config.yaml
train_examples: 184686
n_mels: 64
input: "log_mel"
spec_augment: false
win_length: 512
targets: ["note"]
kernel_size: 7
beta2: 0.95
max_precond_dim: 1536
merge_dims: true
one_sided: false
adamw_lr_other_params: 0.0024
gradient_noise: 0.1
warmup_steps: 140
weight_decay: 0.2
Rows from block 3 of a small sound classifier, named by matrix and row number. Rows with one number belong to one channel. Each number is 128 + 32 x the weight over its row's rms, rounded and kept within 0 to 255. All counts start at 0. After the name is the row's rms in percent of the matrix's.
Before each channel's rows are labels from the 100 clips, of 14976, where the channel reaches its highest value: "top examples" is what is common among them; "loudest band" is the band of the loudest frequency at the time of the peak. Only what is clearly more common there than usual is listed. The data: single notes of musical instruments (NSynth). In brackets: how many of the 100.
# convs0: first width-7 conv (model.blocks.3.convs.0.weight, 192x192x7, each kernel summed), inputs 96-191
# convs1: second width-7 conv (model.blocks.3.convs.1.weight, 192x192x7, transposed, each kernel summed), outputs 96-191

top examples: pitch class C# (60); octave 4 (39); note: C#4 (39); instrument family: organ (31)
loudest band: 250 to 500 Hz (33)
convs0.93 113 [106  98  85 102 103 167 124 153 114 158 221 112  74 127 102  88 103 120  89 142 136 106 120 160  90 129 147 124 107 141 111 142 186 113 102 139 189  80  98 158 119 102 183 155 133 171 104 127 130 150 162 162  73 121 131  94 154 176 102 159  69  37  89 225 100  89 105 110 117 119 166 104  92 131 104  96 121 132  78 143 130 135 126 175  86 185 169 140 105 147 135  95  64 161 163  97]
convs1.93 102 [124 106  86 151 132 122  94 191 117 123 129  96  80 168 144 146 112 153 143 113  93 169 124  93 106 142 134 130 174 155 181 146 134  89 123 136 144  73 125 132  93 155  79 152 116  74 136 111 103 116 123  82 117 138 119 137 140 163 123 112 211 120 187 120 197 105 146 118 105 139 165 102 136 169 126 144 167 141 146 188 127 119 132 100 201 140 127 118 104 161  96 135 193 104  99 107]

top examples: pitch class D# (95); octave 4 (87); note: D#4 (86)
loudest band: 250 to 500 Hz (56)
convs0.141 110 [ 97 119 177 136 138 116 141  91 134 102  87 164 142 130  53 145  94  96 113  85 108 114 143 178 175  76 174 203 130 149 120 159 155 107 141 108  95 120 163 143 179  78  50 123 136 121 154 135 115 134 102  79 132 106 107 146  99 127 169 114 158 136 148 115 105 108 133  81 101  77 147 136 169 125 153 144 134 106  76 115 173 114 115 105 128 104 127 143 138 122 145 168 103 142 117 187]
convs1.141 098 [149 162  96 135 144 155 100 138 133  90 110 110  90  38 138 174 156 153 106  94 172  95 167 119 172 118 129 104 125  99 117 121 105 101 160  85 155 188  73 107  92  84  82 100 145 157 107 136 105 117 172 187  70 100 160 103 105 125  81 152 130 147 158 137 156 160 115 203 148  95 145 120 127 133  61 156  81 134  89 172  98 107 125  87  90 129 149  65 108  72 146 118 160 144 148 110]

top examples: pitch class C (41); pitch class B (38); note: B2 (33); octave 7 (28)
loudest band: 2000 to 4000 Hz (32)
convs0.100 103 [153  88 104 132 147 138 107  75 156  95 160 115 118 144 142 120 143 148 131 119 179 161 132 134 136 157 149  82  80 109 134 163  93 143 109 124 136 147 120 177 169 128  81 111 110 139 118 190 140 152 143 121 146 178  91 144 169 146  96  75 115 185 112  99 137 182 117 130 112 157  95 143  95 143  82 209 138 101 114 147 138 101 202  90 108 105 167 103 156 152 137 114 126 129 111 116]
convs1.100 105 [ 56 111  65  84 172 148  81  87 163 140  72 139 149 125 100 136  89 131 122 164 149 161 141 120 111  80 133 120 160 129  80 146 131 124 161  77  94 130 120 117 102 114 145 128 107  81 160 103 212  78 114 129 136 159 156  92 106 122 136 121  99 147 138 112 100 127 158 118 176 132 121  92 175  90  90 103 120 102  90  68 107 113 133  61 109 195 124 121 141  71 104 122 136  78 133 154]

top examples: pitch class D (79); octave 5 (42); note: D5 (39); octave 6 (34)
loudest band: 1000 to 2000 Hz (55)
convs0.136 094 [197 114  99 143  97 133 102 118 230 150 164  96 139 128 146 104 174 210 145 149 110 146 138  91 165 106 184 140 222 141 109 203 150 159 158 133  87 172 112 129 123 143 158 117 125 189 142 152  88 155 144 181 133  70 124 130 159  65  90  72 156 112 126 111 132 152  57 155 130 133 146 121 160 185 114  78 142 121 174 129 159 181  82 128  80 169 150  93 131 126 144 150 108  93 165  95]
convs1.136 095 [111  98 106 120 142  63 141 104  83 138 121  68 143 100  93 131 107 109  44 127 113 131 135  92 105  99 125 107 120 133 103 132 214 124 123  91 143  97 105 106  77 110 164 136  97 108 119 161 170  61  89 103  88 102  74 122 147 138 131 107 192 115 109 105 156 130 109  90 187  71 173  69  83 149 126 114 144 110 148 109 185 114 133 128 101  68  79 148 169 125 135  56 115 169 113 153]

top examples: octave 7 (32); pitch class F# (29); note: F#4 (25)
loudest band: 2000 to 4000 Hz (27)
convs0.137 103 [147  97 100 128 151 147  93 151  79  92 129 121 115  95 122 110  84 119 112 132 150 168  92 141 123 132 135 172 153 150 125 117 119 173  86 137  88 149 125 143  95 113 105 124 157 166 121  77 170 112 128 163 127 112 127 116 169 139 115 159 164 104 120 125 157 146 136  78  45 102  63 177 121 139 159 163 114 162 119 159 122 129 152  70 139 152 111 141 151 135  77 127 139 145 166 112]
convs1.137 116 [ 32 124 159 194 141 159  98  98 123 137 147 101 150 104 133  95 192 117 100 136 133 112 139  96 111  93 143  84 128 151  90 133  81 119  89  82 125 151 139 119 138 102 159 144 111  67 114 146 167 162  96 125  72 128  80 123 118  47 163  84 117 152 159 119 136 107  87 152 100  95 162 112 144 151 136 141 167 167 136 133  55 170  92 103 127 145 174 161 128  87 144  96 102 124  80 127]

top examples: pitch class G# (72); octave 5 (52); note: G#5 (51)
loudest band: 500 to 1000 Hz (31); 2000 to 4000 Hz (26)
convs0.185 092 [119 114 116  94 113 158 161 143  71 176 148  58 154 109 138 117 120  84 103 126 137 117  92  96 161 103 149 171 145 100 174 106 136 133 139 129 171 117 117 139 136  98 171 181 102 154 112 129 167 126 159 108 152 162  87 106 129 138 110 166  63  94 126 107 135 128 141 101 150 176 146 113  76 147 100  67 159  75 100 177 173 149  86 129 116  79  86 130 169  55 147 150 131 153 226 130]
convs1.185 087 [112 125 100 201  95  69  93 148 146 103 174 123 159 113 177 126  46 107 125  77 129 104 125  97 101 154 114 117 111 138 150 161 144 189 186  92  72  80 132 124 109 186  86 103  86 118 116 156  91 133 152  90 129  83 187  82 136 109 103 117 135 134 135 128 105 140 108  90 122  41 104 161 103 159  68 133 193  71  98 173 106 129 148 132 180 217 139 183  96 143 168 120 162  45 105 146]

top examples: octave 6 (34)
loudest band: 1000 to 2000 Hz (29)
convs0.112 102 [ 84 103  93 116 140 167 114  69  81  64 148 144 113  62 110  96 138 135 112  72  77  95 107 118 114 145 129 113 105 148 151 141 182  88  61  94 130 174 144  60 138 119 115 146  92 114  82 134 192  86 155 118 120 172  50 113  80 146 118  96 102 146 126 115 183 177 135 151 107  74 154  83 134 141 176 111 117  96 153 201 125 130 164  46 108 118  52 173 139 141 145  63 103 127  99 161]
convs1.112 096 [108 128 105 115 129 150 144  61 134  99 129 159  88 148 119 138 133 124 219 142 136 114 146 183  88 103 160 160 104 157  83 133 150 125  81 122 140 125  76 181 111 135 101 163  89 134 139 139 118 128  78 131 118 176 164 102 149 155 125 103 111 122 100 118 151 112 149 166  98 159 155 122 152  92 205 155 124 194 173 160 155 124 121 152 131  68 159 161 219 119 166 207 127 146 173 159]

top examples: octave 4 (74); pitch class D# (69); note: D#4 (63); pitch class: D (31)
loudest band: 250 to 500 Hz (47)
convs0.79 104 [166 122 143 131 179 121 110 114 106 121  68  98 146 136 123 123 130  92 116 142  80 141 119 126 137 221  75 167  91 119 117 126 143 176 170  91  66  83 144  80 167 125 104 136 150 169 143  97 162  90 119 107 148 139 144  95 151 107 126 114 126 157 113 118 125  74 119 119  78 153 135 129 192 156 153 139 182 111 146 160 160 110 112 167  46 101 123 110  70 130 131 172 103 164 141 146]
convs1.79 100 [153 124 141 112  58 107 111 140 208 124 150 160 151 126 176  94 143 121 218 103 137 119  88 112 166 143 135 102 108 142 105 129 143 172 107 101 136 128 168 104 169 175 115 116 199 159 164 155 127 152  70 123 114  85 145 153 129 144  82 141 168 125 118  69 148  90 184 150 133 120 160 125 130 111 133 163 130 161 201 132 115 125  45  97 125 162 176 127 119 155 156 154 154 131 143  87]

top examples: pitch class G (47); pitch class D (47); note: G4 (45); note: D5 (36)
loudest band: 1000 to 2000 Hz (34); 500 to 1000 Hz (34)
convs0.189 094 [146 140 150 131 118  98  92 145 165 123 128 132 139 149 117 138  80  96 116  90 184 148 116 127 150 126  92  89 157 118 114 147  95 151 138 117 178 115  59 133 123  86 182 136 104 140 130 156  99  86 118 116 109 106 114  81 150 118  84  71 129 186 139 182 150 105  90 149 106 150 161  87 130 181 153 137  67  83 148 142  47 139 189 127  60 129  85 108 116  96 157 128 152 146 181 143]
convs1.189 100 [117 133 164 157 115 138 129  68 181 128 160  94 134 169 180 130 179 174  74 126 109 182 125  18  80 109 119 123 121 117 140  61 159 126 115 141 188 154 189 109 146 138 110  94 163 153 165  88 102 182 115 195 104 161 134 163 158 108 129 140  76 119 167   9 105 149 156 118 112  81 143 178 104  84 107 102 117 128 138 133 130 105 185 118 108 138 167 115 111 151 130 147  99 124 157 133]

top examples: pitch class D (44); pitch class G (42); note: G4 (34); note: D5 (33)
loudest band: 250 to 500 Hz (34); 500 to 1000 Hz (32)
convs0.130 103 [126 149 134 165 117 180 128 131  99 118 133 151 100 104 121 113  86 114 128 146 135  98  78  97 108 147 106 140 105 101 161 130 160 127 183  83 167  62 158 138 189 116 128 185  96 163  86 143  67 114  87  72  78 113 118 167 118 157 107 131 133 148 166 109 145 129 138 136 136 145 180 176  79  82 114 124  67 130 152  76 132 174  99 129  97 111 110 146 144  89 135 170 113 125 148  73]
convs1.130 093 [166  78  77  99  37 109 102 144 166  59 132 104 128 181 133  72 160 147 155 127 127 162 161 129 117 154  92 128 139 173 131 126  86  89  84 186 109 106 112 138 128  50 213 161 158 150 110 139 147  75 129 127 114  73 118  83 101 130 135 102 111 130 143 187 111 175 122 170  96 110 113 156 105 118 129 149 113 106 103 171 142  72  91 115 144 134 144 139 171 164  74 178 113  67 157 120]

top examples: octave 5 (55); pitch class D (48); note: D5 (45); octave 7 (27)
loudest band: 1000 to 2000 Hz (32); 2000 to 4000 Hz (30)
convs0.105 094 [117 158 152 146 101 132 145  37 127 124 138 140  81 133 151 128 155 207  87 130 110 122 163 142 100 120  72 186 182 189  78 135 155  53 124 115 129 105 141 137 161 127  76 132 131 151  77 115 135 164 125 105  83 113 133  67 108  75 188 135 129 152 138 146  47 177 123  90 118 152 128 107 139 182 116 102 117 131 134 161 121 127  69 148 136 129 103 154 126 161 125 107 115 146 115  91]
convs1.105 092 [149 142 147  87 102 156 163 152  67  84 146 149  98 160 134  96  90  68 107 105 188 147 107 165 153 191 132 105 122 198 120 150 150 105  67 106  69 136  89 120 142 151 130  89 144 201 141  69 143  74 133 156 167 103 133 180 110 106 123 121 166 120 167 137 161 149 196 120 127 158 122 117 127  77 128 126  82 164 145 157 155 107 103 177 172 144 108 157 112  95 149 181 144 167 165 150]

top examples: octave 4 (89); pitch class G (40); note: G4 (38); brass (28)
loudest band: 250 to 500 Hz (56)
convs0.88 093 [106 140 205 131 204  96 160 166 131 111 179 127 134 113  73 145 111 124 139 119 179 163 103  93 114 163 138 115 148 127 121 115 132 160 101 101 176 166  71 111 121 135 134 220  84 112  74 135  87 141 136 134 155 144  95 108  98 106  67 115  88 151 141 184 133  76 158 126  82  91 115 142 109 122 167 126 132  42 141 176 192 123  61 127 125  84 155 175  57  86 152 106 124 157 125 152]
convs1.88 100 [133  96 170 138 112 108 134  85 116 134 109  19 149 166 139 136 100 164 124 136 138 143  99  93 115 114 149 131 133 141 145 182 146 151 136 107 115  55 181 139  78 125 157 112 117 146 156 141 135 152 155 125 189  98  95 115 143 125 123 134 114 136  98 156 122  97 121  87 119 200  83 133 152 158 176 142 105 171  77 144 153 158  79 135 150 132 198  96 160  95 145 105  40 158  63 104]

top examples: octave 7 (94); pitch class D# (42); note: D#7 (42); note: E7 (39)
loudest band: 2000 to 4000 Hz (90)
convs0.147 108 [131  70  70 102  77 120  95 135 120 189 101 147 115 153 122 124 140 125 150 151 162 136 149 100 145 113  75 124  88 133 184 128 112 110 139 141 139  58 119 133 114  79  86 132 111 108 105  95  80  85 137 145 115 144  95  79 115 164 174 150 117 120 121 171 113 120 111 115 159 120  68  96 121 167 130 111 190 177 144 156 139 151  63 149 157 122  96 164 142 113 136 191 192 180 153 158]
convs1.147 107 [169 144 101 125 138 209 115  88 154  88 128 142 172 135 157 142 160 106 153 164  54 146 149 129 112  85 171 149 106 129  95 139 115 136 107  89 122 114 149 111 136 148 105 147 116 107 106 161 117 133 163  96 114 119 137 174 118 126 112 143 120 117 110 104 146 122 128 169 136 121 137 143 120 177  67 124 153 121 158 149 148  78  50 184 165 114 116 155 164 156  99  77  66  95 144  63]

top examples: pitch class D (50); pitch class D# (45); note: D5 (39); note: D#4 (33)
loudest band: 1000 to 2000 Hz (37); 500 to 1000 Hz (34)
convs0.160 105 [ 93 120 130 140  66 148  97 142 223 106 140 151  44 162 100 115 117 104 143  69 157 133 128 188  91 138 134 136 124  94 151 180 148 180 127 106  91 141 134 150 176  98 162 119 122  99 182 169  74 131  79  77 111 140 153 208  86 146  87  81 132 165  92 145  79 135 144 152 125  88 139 123 122 158 154 155 128 121 100 142 157 179 142 125  91 165 164 136 208 129 123 138  69 104 110 151]
convs1.160 097 [141 129  68 139 147 151 120 132 150 137  66  55 140 166  72 164  82 144 109 175 186 165 121 101 120 129 108 107 137 133 133  95 115  89 153  77 181 132 151  52  92 162 127 135  96  92  92  80 133 157 133 100 176 146 124 135 161 117 130 190 160  82 133 174 145 152 138 153 135 157 101  67  89 138 148  82 116  47 144 142  89 122 136 155 145  99  96  72  87 105 100  87 165 119 117 109]

top examples: pitch class D# (91); octave 4 (81); note: D#4 (79)
loudest band: 250 to 500 Hz (33)
convs0.138 105 [120 151 143 121  94 112  94 101 159 158 110 165 141 138 159 138 182 167 121 106 134 171 152 152 210 117 116 129 168 112 130 170 170 117 131  93 156 178 132 118 100 138 133 153 167 137 132 148 146 139 169 225 205 119 180 117 167 167 153 124 171 117 149  68 105  89 136 113 152 140 156 124 169 177 158 128 121  98  83 137 140  79 164 128 166 113 157 128 134 128  76 149  92 135 153 159]
convs1.138 099 [119 138  94 135 117 156 148 124 105 139 145 129  93  90  85  97 120 118  86 127 141 166 104 127 102 120 140  81 166  91 205  97  55 143  76 153 172 149 101 100 128 144 100 109  82 139 163 137 136  87  90 115 132 112 115 136 137  92 102 140 132 110 116 150 166 100 134  96 126 179 125 128  93 100  85 103 184 163 163 101 142 105  87 127 104 100  98 135 133  83 105 118 111 149 102  73]

top examples: pitch class A (67); octave 5 (57); note: A5 (32); pitch class G# (28)
loudest band: 500 to 1000 Hz (56)
convs0.43 087 [ 95 121 129  93  82 110 141 118  98 156 175 140 148 145 116  51  20 150 145 119 128 148  94 139 114  87 102  68 139 162  84 143  59 146 180 161 130 145 113 141 176 144 141 145 121  74 109  97 133 169 138 141 141 132 140 186 167  98  92 100 109 117 102 142 116 115  79  98 100 171 145 103 122 125 101 113 117 129 120 128  75 106 148  98 162 120 114  79  99  90 152 152 162 122 142 101]
convs1.43 097 [108 104 106 118 145 122 156 146 109 108 134 114 109 186 156 175 109 119 137 111 110 112  93 146 136 111 122  80 147 149 138 182 125 119 115 144 174  90 120 142 155 111 127 167 210 141 123 142 131 138  86 131  93 167 191 157 158  83 163 153 138  79 107 149 134 107 125  92 187 109 147  56  76 127 101 136 139 113 144 148 156 119 179 138 166 165  73  94 128 142 193  86 128 121 178 147]

top examples: pitch class F (46); octave 6 (32); note: F6 (32)
loudest band: 1000 to 2000 Hz (30)
convs0.52 094 [ 91 145 179 106 112  77 131 152 169 135  94 150 154 130  60 158  90  97 101 134 130 153  98  84 124 113 108  81  96  93  70 113 128 188 161 116 140 141 124 124 135 152 102 113  73 180 102 135 156  98 117 150  50 112 107 120 128 100  97 170 133 175 161  95 104 139 105 122 107 105 154 149 132 161 151 106 149 104 143 155  78  92  70 121  53 131  94 124 163  70 110 118  89 113 146  43]
convs1.52 104 [118 135 181 170 109 166 102 188 148 127 171 148 174 112 184 153  96 144 138 128 177 123 167 151 155 111 155 162 147 130  70 137 154 160 130  82 166 115 170 142  93 150  91 130 190 117 159 161 117 110  82 121  99 136 119 106 139 202 156 114 125 137 157 124 129 124 158 116 110 147 128 135 116 121  90  84 108 210 144 163  94 142 172 134 151 160 136 129  93 101 142 132 113 129 134 160]

top examples: pitch class D (67)
loudest band: 250 to 500 Hz (35)
convs0.21 102 [114  77 144 105 184 129  76 149  88 132 135 167 113 107 102 108  76  95 171 142  85 134 119 100 118 141 198 141  69 187 222 141 142 120 110 118 133 178  92 123 108 130 154 143 142 166 114 161  77  84 114 102  86 127 123  99  76 133  85 142 139 183  82  80 124 133 147 112 105 181 112 145 147 129 115 107 120  89 204 111 136 150 112 149 147 186 201  94 121 196 115 153 144 131 155  33]
convs1.21 092 [135 175  72  98 153 160 118 145 104 107 128 168  78 109 103  96 155 184 129  89 109 104 179  91  95 118 160 116 107 139  90 152 123 180 190 130 187 149 105 134 171 129 185 167 147 181 174 143 122 149  84 155 142 116 116  93 119  71 121 137 110 128  80 144 109  53  48 124  92 101 104 138 166 118 123 161 126  79 148 127 149 181 158 173 128  52  55 115 147 132 186 169 155 126 178 122]

top examples: pitch class F (82); octave 7 (42); note: F7 (40); octave 5 (36)
loudest band: 2000 to 4000 Hz (39)
convs0.16 107 [111 130  86 150 176  88 147  82 121 128 164 113 157 116 118 153 141 159 200 139 124 145 144 112 107 151 119 105 108 104 119 133  87 128 130  91 117 109 102 153 146  94 147 110 118 177  76  84 194 158 134 194 121  84  94 180 152 132 120 114  83 108 112 126 125 156 129 176 177 102 125 156 142 162 155 123 111 111 131 151 188  89 147 127 145  69  90 132 163 166 154 150 157 117 150 141]
convs1.16 096 [ 96  84 155 122 131 107  59 129  86 173  93 100 111 102  96  86 125 102 146 107 197 121  83  78 104  64 102  59  85  89 111 108 189 161 112 168  94  90 161 144 149 118  79 108 115  91 112 139  98 107 180 123 130 166  99  87 102 134 124  93 104  73 115 106  87 143 146 117 177 158 117 101 160 104 109 205 139 112  71 120  79 140 121 137 139 105 105  74 127 183 103 119 121  92 120 115]

top examples: octave 4 (97); pitch class D# (95); note: D#4 (92)
loudest band: 250 to 500 Hz (67)
convs0.166 100 [ 97 129  88 146 121 127  98  91 122 112 138 124 137 150 159 150 135 149 140 100 133 107 190 176 115 161 128 143 116 162  89 110 140 102 158  84  87 135 142 137 137 163 109 106  93 111  88 189 153  59 150 124 141 155 106 139 102 121  55 195  96 103  74 178  88  54  44 103  84  99 104 116  86  85 146 200 166  83 192 124 141 126 127 120 124 103 133 121  99 100 122  74  84  78  67  82]
convs1.166 102 [154 129 112 203 119 118 129 153 110  98 140 130 109 151 112  87 124 132 141 132 145 148 101  49  52 149 114  95 125 147 130 102  98 147  66  89 130 102 160 151  55 114 157  96  91 115  97 119 161 172  96 172 150 157 129 117 129 169 129 137  96 157  56  98 171 113 165 164 143 120  74 116 139 113 139 153  88 140 123 128 102 143 157 163 162 135 142  70  94 118  95  68 183 152 175  98]

top examples: pitch class D (78); octave 5 (46); note: D5 (46); octave 4 (37)
loudest band: 1000 to 2000 Hz (42); 500 to 1000 Hz (31)
convs0.170 094 [133 149 148 160 166 201 156 102 119 131 109 112 187 108 107 126 169 124 127 124 169 121 134 194 149 106 123  71 123 113  68 148 136 189 102 124 137 184  99 105 107 137  85  97 145 113 116 135 135 125 154  86  79 103 120 115  80 139  79 161 152 121 173 187  94 141 140 111  99 149 154  99 135 185 100 133 103  43 107 145  76 139 108 114 147 116  88  97 118 103 117  33 105 146  91 152]
convs1.170 105 [128  98 112 144 120  83 140 156 165 149  99  82 179 135 149 155 162 153 140 122 129 138 115 170 165 112  95 127 113 148 138 162  92 136 104 185 131 151 141 172 145 115 165 178 178 156 118 119 161 103 142 122 200  69 202 119 148 113 149 172 134 163  61 105  65 164 139 108 143 104  88 169 171  86 125 109 174 159 184 146 110 146 190  97 188  67 123 140 147 147 127 151  96 120 101 147]